Rows from block 5, named by matrix and row number. Rows with one number belong to one neuron. Each number is 500 + 40 x the weight over its row's rms, rounded and kept within 0 to 999. All counts start at 0. Numbers have three digits each.
# fc1: MLP up (model.blocks.5.mlp.fc1.weight, 512x256), inputs 128-255
# fc2: MLP down (model.blocks.5.mlp.fc2.weight, 256x512, transposed), outputs 128-255
fc1.108:500500500497495500500499500499500500500499500501500500500500500501500499500500500496500500500500500500502112500500500500500500500499500683500500501500500500500499500500500500500501501500489500501500500500500500500500501500499500503500500500500500499499500500500500500500500500500500500503500499499500495500500492501499500500500500500501500498499500500500500499500497500500500500500501
fc2.108:500500500489499500500489500499500500494500500739500500500500500500497490500500499500500500500500500500501500500500500500500500500500500572500500500500501500500500498501500499500500500500485500500500500500500500500500500500486500507500500500500500486499500500500500500500500500498500578741500498499500477500500500501499500500500499500500500495497500500500500500500492500500500500500500
fc1.109:500500500500500500500500500501500500500500500597500500500500500499500500500500500500500500500500500500603501500500500500500500500500500496500500500500500500500500241500500500500532500500500506500500500500500500500500500500097500500500500500500500500500500500500500500500500500500500831500500500500500500500500500500500500500500500500500500500500500500500500500500500500500500500500500
fc2.109:499500500501506500500503500500500500501500500477500500500500500494500504500500500499500500500499500500492489500497500500500501501501500371500500497500500500500500524499501500500490500500500478500500500500500500501500498499527499500500501500500500502500500500500500500500499500501500000483500503501500508500501500499500500500500500500500498501501500500500500500499505500500500500500498
fc1.110:500500500500500500500500500500500500500500500520500500500500500500500500500500500500500500500500500500500423500500500500500500500500500498500500500500500500500500315500500500500500500500500516500500500500500500500500500500171500500500500500500500500500500500500500500500500500500500693467500500500500500500500500500500500500500500500500500500500500500500500500500500500500500500500500
fc2.110:496500496504516499499508500500500500504501500459500501501501500482501512500501501497500500499498500501477467500489500498500500501501499230495499487500498500497501545496502502501476500500499472500499500499499499501499492498548500499499501497501500507500499502500500500500498499505501000461500508501500517497500500494500501500500501500495492502502498499500500500498513499500500500500489
fc1.111:500500500500501500500500500501500500500500500623500500500500500499500501500500500500500500500500500500552501500499500500500500500500500497500500499500500500500500219500500500500522500500500511500500500500500500500500499500139500500500500500500500501500500500500500500500500500500500825498500500500500501500500500499500500500500500500499500500500500500500500500500500500500500500500500
fc2.111:498500499502506500500504500501500500502500500479500501500501500492500505500500501498500500500499500500491495500496501499500500500501500268499500495500499501500501530500501501500489500500500482500500500500500500500500497499530500500500500499500500503501500501500500500501499500502500000483500505502500508499501500497500501500501500500499496502502500500500500500499505500500500501500497
fc1.115:500500500500500500500500500501500500500500500510500500500500500500500500500500500500500500500500500500499488500500500500500500500500500497500500500500500500500500467500500500500500500500500502500500500500500500500500500500110500500500500500500500500500500500500500500500500500500500864499500500500500500500500500500500500500500500500500500500500500500500500500500500500500500500500500
fc2.115:498500499501508500500504500500500500502500500477500501500500500491501505500500500499500499500499500500489493500495500500500500501500500366500500495500499500499501515499500500500487500500500481500500500500500500501500496499530500500500500499500501503500500501500500500501499500502500000477500505502500509499500500498500500499501501499499497501501500500500500500499505499500500500500497
fc1.116:500500500500500500500500500500500500500500500561500500500500500500500500500500500500500500500500500500564410500500500500500500500500500499500500500500500500500500203500500500500501500500500502500500500500500500500500500500242500500500500500500500500500500500500500500500500500500500602500500500500500500500500500500500500500500500500500500500500500500500500500500500500500500500500500
fc2.116:495500496503516500499508500501500500506501501447499501500501499482501516499501502500499500499499500500471452500486500498499501501500500070496499485499498500497501605496502501501471500501500473500499500500500499501500492499563499498500500499500502507501499502500500500500499499508501073451498509503501524499500500495501501499501500499495491503500499500501500499496517498500498500499492
fc1.118:500500500500500500500500500501500500500500500589500500500500500499500500500500500500500500500500500500611502500500500500500500500500500496500500500500500500500500245500500500500530500500500506500500500500500500500500500500105500500500500500500500500500500500500500500500500500500500877501500500500500501500500500500500500500500500500500500500500500500500500500500500500500500500500500
fc2.118:499500500500505500500502500500500500500500500481500500500500500496500503500500500500500500500499500500492487500499500500500500500500500404499500497500500500500500530499500501500492500500500481500500500500500500500500498500523500500500500500500500501500500500500500500500499500500500000488500502501500508500500500500500500500500500500500499501501500500500500500500504500500499500500497
fc1.120:500500500500501500500500500501500500500500500559500500500500500499500500500500500500500500500500500500605501500500500500500500500500500496500500500500500500500500259500500500500543500500500505500500500500500500500500500500062500500500500500500500501500500500500500500500500500500500818500500500500500500500500500500500500500500500500500500500500500500500500500500500500500500500500500
fc2.120:498500500501505500500503500500500500501500500478500501500500500494501504500500500498500500500499500500491489500497500499500500501500500365499500496499500500500500525499500501500490500500500480500500500500500500501500498500525500500500500499500500502500500500500500500500499500501500000484500503501500507500500500499500500500501500500499498501500500499500500500499504500500500500500498
fc1.121:500500500500500500500500500500500500500500500500500500500500500500500500500500500500500500500500500500500449500500500500500500500500500497500500500500500500500500286500500500500500500500500587500500500500500500500500500500056500500500500500500500500500500500500500500500500500500500709500500500500500500500500500500500500500500500500500500500500500500500500500500500500500500500500500
fc2.121:500501500501505500500504499500500501501499501467499500500500500495500502500500499499500500499499500500488476500500500500499501500501500384500500498499499500500500533499500500500486500500500474500500500500500499501500498499539500500500501500500501502499500500500500500500499500501500000476500504501500510499500500499501500500501500499499500500500499500500499500499507499500500500499497
fc1.122:500500500500501500500500500501500500500501500603500500500500500499500501500500500500500500500500500500557501500499500500500500500500500497499500499500500500500500319500500500500522500500500507499500500500500500500500499500115500500500500500500500501500500500500500500500500500500500884499500500500500501500500500499500500500500500500499500500500500500500500500500500500500500500500499
fc2.122:499500499501506500500503500501500500501500500481500501500500500494500504500500501499500500500499500500493493500496500499500500500500500315499500496500500500500500520500500500500491500500501483500500500500500500500500498499525500500500500499500500502500500501500500500501499500501500000486500504501500507500500500498500501500501500500499497501501500500500500500499504500500500500500497
fc1.123:500500500500500500500500500500500500500500500500500500500500500500500500500500500500500500500500500500500473500500500500500500500500500493500500500500500500500500324500500500500500500500500502500500500500500500500500500500157500500500500500500500500500500500500500500500500500500500941500500500500500500500500500500500500500500500500500500500500500500500500500500500500500500500500500
fc2.123:499501501501503500499500501498500500501500500466500501500501500496500503500500499500500501500500500501492476500500499499499501500500500449500500497499499500500501527499501500500493500499500466499500500500499500501501499499536500499499501499499500500501499499501500501500500500501500000477500500500500505500501501499501501499500500500499499500501499500501501500500502499501500500501500
fc1.124:500500500500500500500500500500500500500500500500500500500500500500500500500500500500500500500500500500500451500500500500500500500500500497500500500500500500500500249500500500500500500500500529500500500500500500500500500500067500500500500500500500500500500500500500500500500500500500744500500500500500500500500500500500500500500500500500500500500500500500500500500500500500500500500500
fc2.124:500499499500504499500504499500500500500500500468501501501500500494500502500501500499500500500499500500488475500498500500500500501501500385499500498500499500500500536500501500500486501500500475500500500500500499500500498499538500500500500500500501502500499501500500500499500499501500000477499503501501508499501500499500500500501500499500499501501499500500500500500508499500499501501497
fc1.126:500500500500500500500500500501500500500500500654500500500500500499500500500500500500500500500500500500578501500500500500500500500500500497500500500500500500500500221500500500500532500500500505500500500500500500500500499500087500500500500500500500501500500500500500500500500500500500768499500500500500501500500500499500500500500500500500500500500500500500500500500500500500500500500500
fc2.126:499500499501505500500503500500500500502500500478500500500500500494500504500500500499500500500499500500492490500496500499500501501500500312499500496499500500499500527499500500500491500500500478500500500500500500500500498499530500500500501499500500501500500500500500500500500500502500000482500503501500508500500500499500500500500501500499498501501500500500500500499505500500500500500497
fc1.128:500500500500501500500500500501500500500500500597500500500500500499500500500500500500500500500500500500565501500499500500500500500500500497499500499500500500500500294500500500500517500500500507500500500500500500500500499500105500500500500500500500501500500500500500500500500500500500886499500500500500501500500500499500500500500500500500500500500500500500500500500500500500500500500499
fc2.128:499500499501505500500503500501500500501500500483500501500500500494501504500500500499500500500500500500493492500496500500500500500500500343499500497500500500500500521500500500500492500500500484500500500500500500500500498500523500500500500499500501502500500500500500500500500500501500000487500503501500506499500500499500500500500500500500498501501500500500500500500504500500500500500498
fc1.129:500500500500501500500500500501500500500500500693500500500500500499500501500500500500500500500500500500566501500499500500500500500500500496500500499500500500500500249500500500500508500500500507500500500500500500500500499500101500500500500500500500501500500500500500500500500500500500824500500500500500501500500500499500500500500500500499500500500500500500500500500500500500500500500500
fc2.129:499500499501505500500503500500500500502500500481500500500500500495500503500500500499500500500499500500492491500497500500500500501501500343499500496500499501499500527499500500500492500500500481500500500500500500500500498499526500500500500500500500501500500500500500500500500500501500000485500502501500507500500500499500500500501500500499498501500500500500500500499505500500500500500497
fc1.131:500500500500500500500500500500500500500500500500500500500500500500500500500500500500500500500500500500500501500500500500500500500500500495500500500500500500500500287500500500500500500500500501500500500500500500500500500500000500500500500500500500500500500500500500500500500500500500686500500500500500500500500500500500500500500500500500500500500500500500500500500500500500500500500500
fc2.131:500500499500501501500501500500500500500501500470501500500501501494500502500501500500500501499500500501490474500499500500499501499500499457499500497499499501500501544499500501500489499501500457500500500499500500501500500499535499500501500499501500501499500499501500501501500500501501000481500501500500505500500500499501501499500501500500500500501500501501499500500505500500500501501497
fc1.133:500500500500500500500500500500500500500500500500500500500500500500500500500500500500500500500500500500500503500500500500500500500500500495500500500500500500500500499500500500500500500500500502500500500500500500500500500500000500500500500500500500500500500500500500500500500500500500843501500500500500500500500500500500500500500500500500500500500500500500500500500500500500500500500500
fc2.133:499501500500504499499501500499500500499500501476500500500501500496501502499501500499500500499500499500492475499499501500500501500501500495500500497500500500500501545499500500500491501500500465499500501500500499501499500500515500501500500500500501500500500501500500501501500500500500000487499501501500505500501501499501500501500500500499500500500499500500500500500503499500499501500500
fc1.134:500500500500501500500500500501500500500500500636500500500500500499500501500500500500500500500500500500564501500499500500500500500500500497500500499500500500500500206500500500500525500500500510500500500500500500500500499500133500500500500500500500501500500500500500500500500500500500806498500500500500501500500500499500500500500500500500500500500500500500500500500500500500500500500500
fc2.134:498500499502506500500504500501500500502500500478500501500500500492500505500500501498500500500499500500492495500496500499500500501500500269499500495500500500499501529499500501500490500500500481500500500500500500501500497499530500500500501499500500503500500500500500500501500500502500000483500504502500507499500500497500501500501500500499497501501500500500500500499505500500499500500497
fc1.135:500500500500500500500500500501500500500500500679500500500500500499500500500500500500500500500500500500569501500500500500500500500500500497500500500500500500500500180500500500500527500500500504500500500500500500500500500500179500500500500500500500501500500500500500500500500500500500741498500500500500501500500500499500500500500500500500500500500500500500500500500500500500500500500500
fc2.135:498500499502506500500504500501500500503500500474500501500500500493500505500500501498500500500499500500492494500496501500500500501500500242499500495500499500499501525499500500500491500500501477500500500500500500500500498500536500500500501499500500502501500500500501500501499500503500000476500503501500509500500500498500500500501501500499498501501500500500500500499506500500499500500497
fc1.137:500500500500500500500500500501500500500500500671500500500500500499500500500500500500500500500500500500563500500500500500500500500500500497500500500500500500500500181500500500500526500500500504500500500500500500500500500500184500500500500500500500500500500500500500500500500500500500726498500500500500501500500500500500500500500500500500500500500500500500500500500500500500500500500500
fc2.137:499500499502506499500504500501500500503500500473500501500500500493501505500500501498500500500499500500491495501496501499500500500500500225499500495499499501499501525499501501500490500500500476500500500500500499501500497499538500500500501499500501502501500500500500500500500500502500000475499504501500509499500500498500500500501501500498498502501500500500500500499507500500500500500497
fc1.139:500500500500500500500500500501500500500500500545500500500500500500500500500500500500500500500500500500501501500500500500500500500500500495500500500500500500500500203500500500500500500500500519500500500500500500500500500500269500500500500500500500500500500500500500500500500500500500967500500500500500500500500500500500500500500500500500500500500500500500500500500500500500500500500500
fc2.139:499500499501506500500503500500500500502500500477500501500501500493500504500500500499500500500499500500493491500497501500500500501501500398499500495500500500499500519498501501500492500500500475500500500500500500500500498500531500500500500500500500501500500500501500500501500500501500000480500503501500507500500500499500501500500500499499498501500500500500500500500505500501499500500496
fc1.141:500500500500500500500500500500500500500500500500500500500500500500500500500500500500500500500500500500500489500500500500500500500500500496500500500500500500500500294500500500500500500500500502500500500500500500500500500500000500500500500500500500500500500500500500500500500500500500656501500500500500500500500500500500500500500500500500500500500500500500500500500500500500500500500500
fc2.141:500500500501503500500501500499499500500499500470500501500501500493500504500501500499499499499499499499489479500498500499500500500500500429499500494500499500499501528498500501500489500501500466500500499500500500501500499499535500500500500500499500502500500500501499500501500499500500000476500503500501505500500500499501500499500500500500498500500499499501500500500507500500499501500496
fc1.144:500500500500501500500500500501500500500501500607500500500500500499500500500500500500500500500500500500553501500499500500500500500500500496500500499500500500500500299500500500500512500500500511500500500500500500500500499500127500500500500500500500501500500500500500500500500500500500900499500500500500501500500500499500500500500500500499500500500500500500500500500500500500500500500499
fc2.144:499500500501506500500503500500500500501500500482500501500500500494501504500500500499500500500500500500492492500497500499500500501500500340500500496500499500500500522500500500500491500500500482500500500500500500500500498500525500500500500499500500502500500500500500500500500500502500000486500504501500507500500500499500500500500500500499498501501500500500500500499504500500500500500498
fc1.145:500500500500500500500500500501500500500500500500500500500500500500500500500500500500500500500500500500500451500500500500500500500500500497500500500500500500500500228500500500500500500500500502500500500500500500500500500500258500500500500500500500500500500500500500500500500500500500745500500500500500500500500500500500500500500500500500500500500500500500500500500500500500500500500500
fc2.145:499500500501507500499502500500501501500500500465500500501500500491501505500500500499500499500499500500487482501495501499500500500501500281499500495500499500500501525498501501501489500500500474500500500500500499500500500499543499500499500499500500502500500500501501500501500500500500000467500503501500510499501500499500500500501501500499496501501500500500500500500507499500500500500496
fc1.146:500500500500500500500500500501500500500500500664500500500500500499500500500500500500500500500500500500554500500500500500500500500500500498500500500500500500500500185500500500500525500500500507500500500500500500500500500500163500500500500500500500501500500500500500500500500500500500718497500500500500501500500500500500500500500500500500500500500500500500500500500500500500500500500500
fc2.146:498500498503508500500505500501500500502500500472500502501501500491501506500500501498500500500499500500489496501494501499500500501501500197498500494500499501499501534499501501500486500500500478500500500500500500500500495499537499500500501499500500503501500501500500500501500500503500000476500506502500509499501500496500501500501501500498496502502500500500500500499506499500500501500496
fc1.147:500500500500500500500500500501500500500500500645500500500500500500500500500500500500500500500500500500541466500500500500500500500500500498500500500500500500500500186500500500500521500500500503500500500500500500500500500500234500500500500500500500500500500500500500500500500500500500681498500500500500500500500500500500500500500500500500500500500500500500500500500500500500500500500500
fc2.147:497500498502509500500505500501500500504501500464501501500500500490500507500501501496500500500499500501486489500494500500500500501501500162498500493500499500498500544499501501500487500500500474500499500499500499501500496499545500499500500499501501503500500500500501501501499500505500000465500506502500513500500500497500502500501501500496496502502499499500500500498508500500499500500496
fc1.149:500500500500500500500500500501500500500500500530500500500500500499500500500500500500500500500500500500573501500500500500500500500500500496500500500500500500500500321500500500500526500500500502500500500500500500500500500500018500500500500500500500500500500500500500500500500500500500798500500500500500500500500500500500500500500500500500500500500500500500500500500500500500500500500500
fc2.149:499500499501506499500503500500500500501500500478500501500500500493501504500500500498500500500499500500492488500496500500500500501500500376499500495500499500499500519499500500500491500500500479500500500500500500500500498500526500500500500500500500502500500500500501500500499500501500000482500503501500507500500500498500501500500500499499497501501500500500500500499504500500500500500498
fc1.150:500500500500500500500500500500500500500500500500500500500500500500500500500500500500500500500500500500501501500500500500500500500500500495500500500500500500500500138500500500500500500500500501500500500500500500500500500500013500500500500500500500500500500500500500500500500500500500667501500500500500500500500500500500500500500500500500500500500500500500500500500500500500500500500500
fc2.150:499500500501505500499502500500500500501501501473500501500500500494500504500500500500500500500499500500491486501499500499500500501500500422499499496500499500500500541499501501500490500500500468500500500500500500501500499499535500499500500499500500501500500500500500500501500500500500000479500503501500507500500500499500500500500500499499499500501499500501500500500505500500500501501497
fc1.151:500500500500500500500500500501500500500500500685500500500500500499500500500500500500500500500500500500580501500500500500500500500500500497500500500500500500500500193500500500500537500500500505500500500500500500500500500500151500500500500500500500501500500500500500500500500500500500758499500500500500501500500500499500500500500500500500500500500500500500500500500500500500500500500500
fc2.151:499500499502506500500503500500500500502500500476500501500500500494500504500500500498500500500499500500491493500496500499500501500501500267500500495500500500500500530499500500500491500500500478500500500500500500501500498499533500499500500500500500502501500500500501500500499500502500000479500503501500508499500500499500500500501500500499498502501500500500500500499506500500500500500497
fc1.158:500500500500500500500500500500500500500500500500500500500500500500500500500500500500500500500500500500500433500500500500500500500500500497500500500500500500500500258500500500500500500500500536500500500500500500500500500500000500500500500500500500500500500500500500500500500500500500656500500500500500500500500500500500500500500500500500500500500500500500500500500500500500500500500500
fc2.158:500500500501504499500501500499500501500501501464500499499501500492501504499501500501501500500500499501484455500497501500500500500501500429500500493499499500499500553499500500500486501500500466499500500499500500500500498499542499500499501499500500502501500500500499501500499500500499000480499505500499508500501500500501499500500500500499496501500499500499499500499508499500500501501498
fc1.160:500500500500500500500500500501500500500500500500500500500500500500500500500500500500500500500500500500499495500500500500500500500500500497500500500500500500500500318500500500500500500500500502500500500500500500500500500500183500500500500500500500500500500500500500500500500500500500928499500500500500500500500500500500500500500500500500500500500500500500500500500500500500500500500500
fc2.160:499500500501505500500501500500500500501500500477500500500500500492500505500500501499500500499499500500490491500497500500500500501501500352498500496500499500500500519498500501500491500500500479500500500500500500500500498500532500499500500500500500502501500500500500500500499500501500000479499503501500508499500500499500500499500501499499499500501499500500500500499504500500499501500496
fc1.161:500500500500500500500500500501500500500500500656500500500500500500500500500500500500500500500500500500544488500500500500500500500500500497500500500500500500500500170500500500500519500500500503500500500500500500500500500500227500500500500500500500500500500500500500500500500500500500702498500500500500500500500500500500500500500500500500500500500500500500500500500500500500500500500500
fc2.161:498500498502507500500504500501500500503501500470500501500500500492501505500500501497500500500499500500490495500495500499500500500501500186499500495500500501499500527499500500500489500500500475500500500500500500500500497499540500499500501499500500502501500501500500500501500500503500000471500504502501510499500499498500501500501501500498497502501500500501499500499506499501500500500496
fc1.162:500500500500501500500500500501500500500500500662500500500500500499500500500500500500500500500500500500601501500500500500500500500500500496500500499500500500500500208500500500500540500500500506500500500500500500500500500500118500500500500500500500501500500500500500500500500500500500809499500500500500501500500500499500500500500500500500500500500500500500500500500500500500500500500500
fc2.162:499500499501505500500503500501500500502500500479500500500500500494500504500500500499500500500499500500492489500497500500500501501500500340499500496500500500500501529499501501500492500500500479500500500500500500500500498500527500500500500499500500502500500500500500500500499500501500000484500502501500508500500500499500500500500500500499498501501500500500500500499505500500500500500497
fc1.163:501500501483495499500490500529500499495497500482496493495495501501502491498500494486492500496488497501501999490501500500500500500500501529501497501497440500490500503489500500498501501500476340501500494490500500500485501499596500501501500501500500490487491500500499500494494497502500355683500498494499492498500498501488501497500499487501500486494497499497498484501490491498498500497501
fc2.163:500500500499487500500497500495500500499500500713500500500500500515487499500500500500500500500511500499519758500502500501500500499496500565501500507500525500500500531520496491500516500500500658500500500500500500500500506504368500501500499500499500499499500500500500500500504500489500879499500489499500494500500498525499495500499499503505505499499500500500500500500498504500501499500511
fc1.164:500500500500500500500500500501500500500500500618500500500500500499500500500500500500500500500500500500611501500500500500500500500500500496500500500500500500500500264500500500500541500500500504500500500500500500500500500500055500500500500500500500500500500500500500500500500500500500808500500500500500501500500500499500500500500500500500500500500500500500500500500500500500500500500500
fc2.164:499500499501505500500503500500500500501500500480500501500500500495501504500500500498500500500499500500492488500497500499500500500500500376500500496500500500499501529500500500500492500500500479500500500500500500500500498499524500500500500499500500501501500500500500500500500500501500000486500503501500507500500500499500501500501500500499498500501499500500500500500505500500500500500497
fc1.166:500500500500500500500500500501500500500500500688500500500500500500500500500500500500500500500500500500577500500500500500500500500500500497500500500500500500500500195500500500500530500500500504500500500500500500500500500500172500500500500500500500500500500500500500500500500500500500706497500500500500501500500500500500500500500500500500500500500500500500500500500500500500500500500500
fc2.166:498500498502507500500504500501500500503500500472500501500501500493501506500501501498500500500499500500490494500495500500500500501501500209499500494500499501499500531499501501500489500500501476499500500500500499500500497499539500499500500500500501503501500501500500500500499500503501000474500504502500509500500500498500500500501501500498497502502500500500500500498506500500500501500496
fc1.167:500500500500500500500500500501500500500500500667500500500500500500500500500500500500500500500500500500560500500500500500500500500500500497500500500500500500500500181500500500500526500500500504500500500500500500500500500500192500500500500500500500501500500500500500500500500500500500711497500500500500500500500500500500500500500500500500500500500500500500500500500500500500500500500500
fc2.167:498500499502507500500504500501500500503500500472500501501500500493501505500500501498500500499499500500491495501495500499500501500500500209499500495500500500499500526499500500500490500500500476500500500500500500501500497499540500500500500499500501503501500500500500500501499500503500000472500504502500509500500500498500500500501501500498498502502500500500500500499506500501500500500496
fc1.172:500500500500500500500500500501500500500500500647500500500500500499500500500500500500500500500500500500624501500500500500500500500500500496500500500500500500500500211500500500500546500500500505500500500500500500500500500500111500500500500500500500501500500500500500500500500500500500823500500500500500501500500500499500500500500500500500500500500500500500500500500500500500500500500500
fc2.172:499500499501505500500503500500500500501500500480500500500500500495500503500500500499500500500499500500492488500497500499500500500500500369499500497500499500500500532499500501500491500500500480500500500500500499500500498499524500500500500499500500502500500500500501500500499500501500000487500503501500507500500500499500500500501500499499498500501499500500500500499505500500500500500497
fc1.173:500500500500500500500500500500500500500500500500500500500500500500500500500500500500500500500500500500500459500500500500500500500500500496500500500500500500500500287500500500500500500500500519500500500500500500500500500500000500500500500500500500500500500500500500500500500500500500690500500500500500500500500500500500500500500500500500500500500500500500500500500500500500500500500500
fc2.173:500500499501503499501501499500500500499500500471501501501500500492500504500500499500500500500500499501487472501498499500501501500501499436499500494499500501500501539499501501500487501500500471500500500500499500500499498500535499500500500499500500501501499500500500499500500500501500000481499503500500506499500500500500500499500501499500497500500500500500500499499506499501499499501497
fc1.174:500500500500500500500500500501500500500500500678500500500500500499500500500500500500500500500500500500574501500500500500500500500500500497500500499500500500500500196500500500500529500500500505500500500500500500500500500500146500500500500500500500501500500500500500500500500500500500742498500500500500501500500500499500500500500500500500500500500500500500500500500500500500500500500500
fc2.174:499500499501506499500503500500500500503500500475500501500500500493501505500500501498500500500499500500492494500496500500500500500501500256499500495499499501499501526499500501501490500500501478500500500500500499500500498500534500500500500500500501502500500500500500500500500500502500000477500504501500508499500500498501500500501500500499497502501499500500500500499505500500499500500497
fc1.175:500500500500500500500500500500500500500500500559500500500500500500500500500500500500500500500500500500570433500500500500500500500500500498500500500500500500500500195500500500500504500500500502500500500500500500500500500500204500500500500500500500500500500500500500500500500500500500617499500500500500500500500500500500500500500500500500500500500500500500500500500500500500500500500500
fc2.175:497499497502512499499507500501500500504501500456500502500501499488502512500501500499500500500498500500478471500489501500500501501500500124497500488500499500499501574497501501501478500500500472499500501500500499501501495498557499500500501499500501506500500501500501499500498500506501007459499506502500519500500500496500501500501500499496494502501499500500500500497513499500500501500495
fc1.178:500500500500501500500500500501500500500500500520500500500500500499500500500500500500500500500500500500511502500500500500500500500500500496500500500500500500500500463500500500500499500500500502500500500500500500500500500500071500500500500500500500500500500500500500500500500500500500936500500500500500500500500500499500500500500500500500500500500500500500500500500500500500500500500500
fc2.178:499500500500504500500502500500500500500500500484500500500500500495500503500500500499500500500500500500493491500498500500500500500500500446500500497500499500500500514500500500500492500500500482500500500500500500500500499499519500500500500500500500501500500500500500500500499500501500000487500503501500506500500500499500500500501500500499499500500500500500500500500503500500500500500499
fc1.179:500500500500500500500500500500500500500500500515500500500500500500500500500500500500500500500500500500699501500500500500500500500500500495500500500500500500500500323500500500500597500500500502500500500500500500500500500500059500500500500500500500500500500500500500500500500500500500800501500500500500500500500500500500500500500500500500500500500500500500500500500500500500500500500500
fc2.179:500500499501505500500502500499501500500500500472501500500501500495500504500500500499500499499500499501490482500497501499500500500500500433500499496500500500499500527500500500500489499501500471500500500500500499500501498499529500499500500500500500502500500500500500500500500500500500000476500502501501508499500500499500500499501501499500498500500500500500499500499504500501500500500498
fc1.180:500500500500500500500500500500500500500500500501500500500500500500500500500500500500500500500500500500500504500500500500500500500500500494500500500500500500500500500500500500500500500500500501500500500500500500500500500500480500500500500500500500500500500500500500500500500500500500999501500500500500500500500500500500500500500500500500500500500500500500500500500500500500500500500500
fc2.180:499500500501501500500501499499500500501500500477500500500501501499501501500501500500500500501500500501497475500500500500500500501500500497499499499500501500500501550500500500500497500501500466500500500500500500500501499499513500500500500500500500500500500500500499500500500500501499000492500501500500501500500499499500500500500501500500499500500499501499499500500500500500499500500500
fc1.182:500500500500501500500500500501500500500500500603500500500500500499500500500500500500500500500500500500555501500499500500500500500500500497500500499500500500500500393500500500500541500500500505500500500500500500500500499500077500500500500500500500501500500500500500500500500500500500878500500500500500501500500500499500500500500500500499500500500500500500500500500500500500500500500499
fc2.182:499500499501505500500503500500500500501500500482500501500500500494501504500500500498500500500499500500492492500496500500500500500500500345499500496500500500500501519499500500500491500500500483500500500500500500500500498500524500500500500500500501502500500500500500500500500500502500000486500504501500507500500500499500500500501500500500498501501500500500500500500504500500499500500498
fc1.184:500500500500500500500500500500500500500500500512500500500500500500500500500500500500500500500500500500587501500500500500500500500500500496500500500500500500500500282500500500500508500500500502500500500500500500500500500500004500500500500500500500500500500500500500500500500500500500783501500500500500500500500500500500500500500500500500500500500500500500500500500500500500500500500500
fc2.184:499500500501506500500503499500500500501500500476501501500500500494501504500500500499500500500499500500491486500496500500500500500501500433499500497500500500500500525499500501501490500500500475500500500500500500501500498499527500499499501500500500502500500500501500500500500500500500000482500503500500508500500500499500500500500501499499498501501499500500500500499504500500499500500498
fc1.187:500500500500500500500500500500500500500500500500500500500500500500500500500500500500500500500500500500500414500500500500500500500500500499500500500500500500500500405500500500500500500500500501500500500500500500500500500500024500500500500500500500500500500500500500500500500500500500693500500500500500500500500500500500500500500500500500500500500500500500500500500500500500500500500500
fc2.187:495501499501514500500500501501500501502500500465500499501499500485501509500500499498499501499498499500480454500489501499499500500500500429499500490498500500499501550498500501500480500500500471500500500500499498500500497498542500499499500498500500505500499499499500500500498499505501000478499507501499518500500501498501501500500500499496496501500500499499499500498508499500499501499494
fc1.188:500500500500501500500500500501500500500500500567500500500500500499500500500500500500500500500500500500560501500500500500500500500500500497500500499500500500500500369500500500500527500500500503500500500500500500500500500500056500500500500500500500501500500500500500500500500500500500840500500500500500501500500500499500500500500500500500500500500500500500500500500500500500500500500500
fc2.188:499500499501506500500503500500500500501500500480500501500500500493501505500500501498500500500499500500492491500496500499500500501501500345500500496500499500500500517499500500500491500500500481500500500500500500500500497500525500500500500499500500502500500500500501500500499500501500000482500504501500507499500500499500500500500501500499498501501500500500500500500504499500500500500498
fc1.191:500500500500500500500500500500500500500500500535500500500500500500500500500500500500500500500500500500647501500500500500500500500500500496500500500500500500500500373500500500500569500500500502500500500500500500500500500500050500500500500500500500500500500500500500500500500500500500837501500500500500500500500500500500500500500500500500500500500500500500500500500500500500500500500500
fc2.191:499500500501506500500502500500500500500500500478500500500500500494500504500500500499500500500499500500491486501496500499500500501501500421499500496499499500500501520499501500500490500500500477499500500500500500501500498500525500499500500500500500502500500500500501500500500500501500000481500503501500508500500500499500500500500500500499498500500500500500500500500504500500500500500498
fc1.192:500500500500501500500500500501500500500500500575500500500500500499500500500500500500500500500500500500614501500500500500500500500500500496500500500500500500500500258500500500500542500500500506500500500500500500500500500500073500500500500500500500501500500500500500500500500500500500833500500500500500501500500500499500500500500500500500500500500500500500500500500500500500500500500500
fc2.192:498500499501506500500503500501500500501500500480500500500501500494500504500500500499500500500499500500492489500497500499500500500500500364500500496500499500499500526500500500500491500500500481500500500500500499500500498500525500500500500500500500502500500500500500500500499500501500000485499504501500507500501500499500500500500500500499498501501500499500500500500504500500499500500498
fc1.193:500500500500500500500500500501500500500500500559500500500500500500500500500500500500500500500500500500545501500500500500500500500500500495500500500500500500500500379500500500500508500500500502500500500500500500500500500500135500500500500500500500500500500500500500500500500500500500916500500500500500500500500500500500500500500500500500500500500500500500500500500500500500500500500500
fc2.193:499500500501506500500503500500500500501500500477500500500500500494500504500500500499500500500499499500492491500496500499500501501500500382500500496500499501500501514499500501500491500500500478500500500500500499500500497500528499500500500499500500502500500500500500500500500500501500000478500503501500507500501500499500500500500501500500498501501500500500500500500504500500499501500498
fc1.194:500500500500500500500500500501500500500500500653500500500500500499500500500500500500500500500500500500558501500500500500500500500500500496500500500500500500500500223500500500500516500500500506500500500500500500500500500500099500500500500500500500501500500500500500500500500500500500766499500500500500501500500500499500500500500500500500500500500500500500500500500500500500500500500500
fc2.194:499500499501506500500504500500500500502500500477500501500500500494500504500500501498500500500499500500492492500496500500500500500501500297499500496500499500499501524500500501500491500500500478500500500500500499501500497500531500499500500499500500502500500501500501500500499500502500000480499503501500508499500500499500500500500500500499498501501500500500500500499505500500499500500497
fc1.198:500500500500500500500500500500500500500500500500500500500500500500500500500500500500500500500500500500500400500500500500500500500500500499500500500500500500500500369500500500500500500500500501500500500500500500500500500500131500500500500500500500500500500500500500500500500500500500725500500500500500500500500500500500500500500500500500500500500500500500500500500500500500500500500500
fc2.198:496500499502515499500504500501500501504501501457501501501500501482501513500501500498499499500499500501473450499488500498500502501501500330496499488498501501496501574496502501501477500500500471500500499499500499500500495498549499500500501499501501507501500501500501501500498500505501000468499511501500521499500499498501501500500500499496493502500499499499500500498514499500499501500490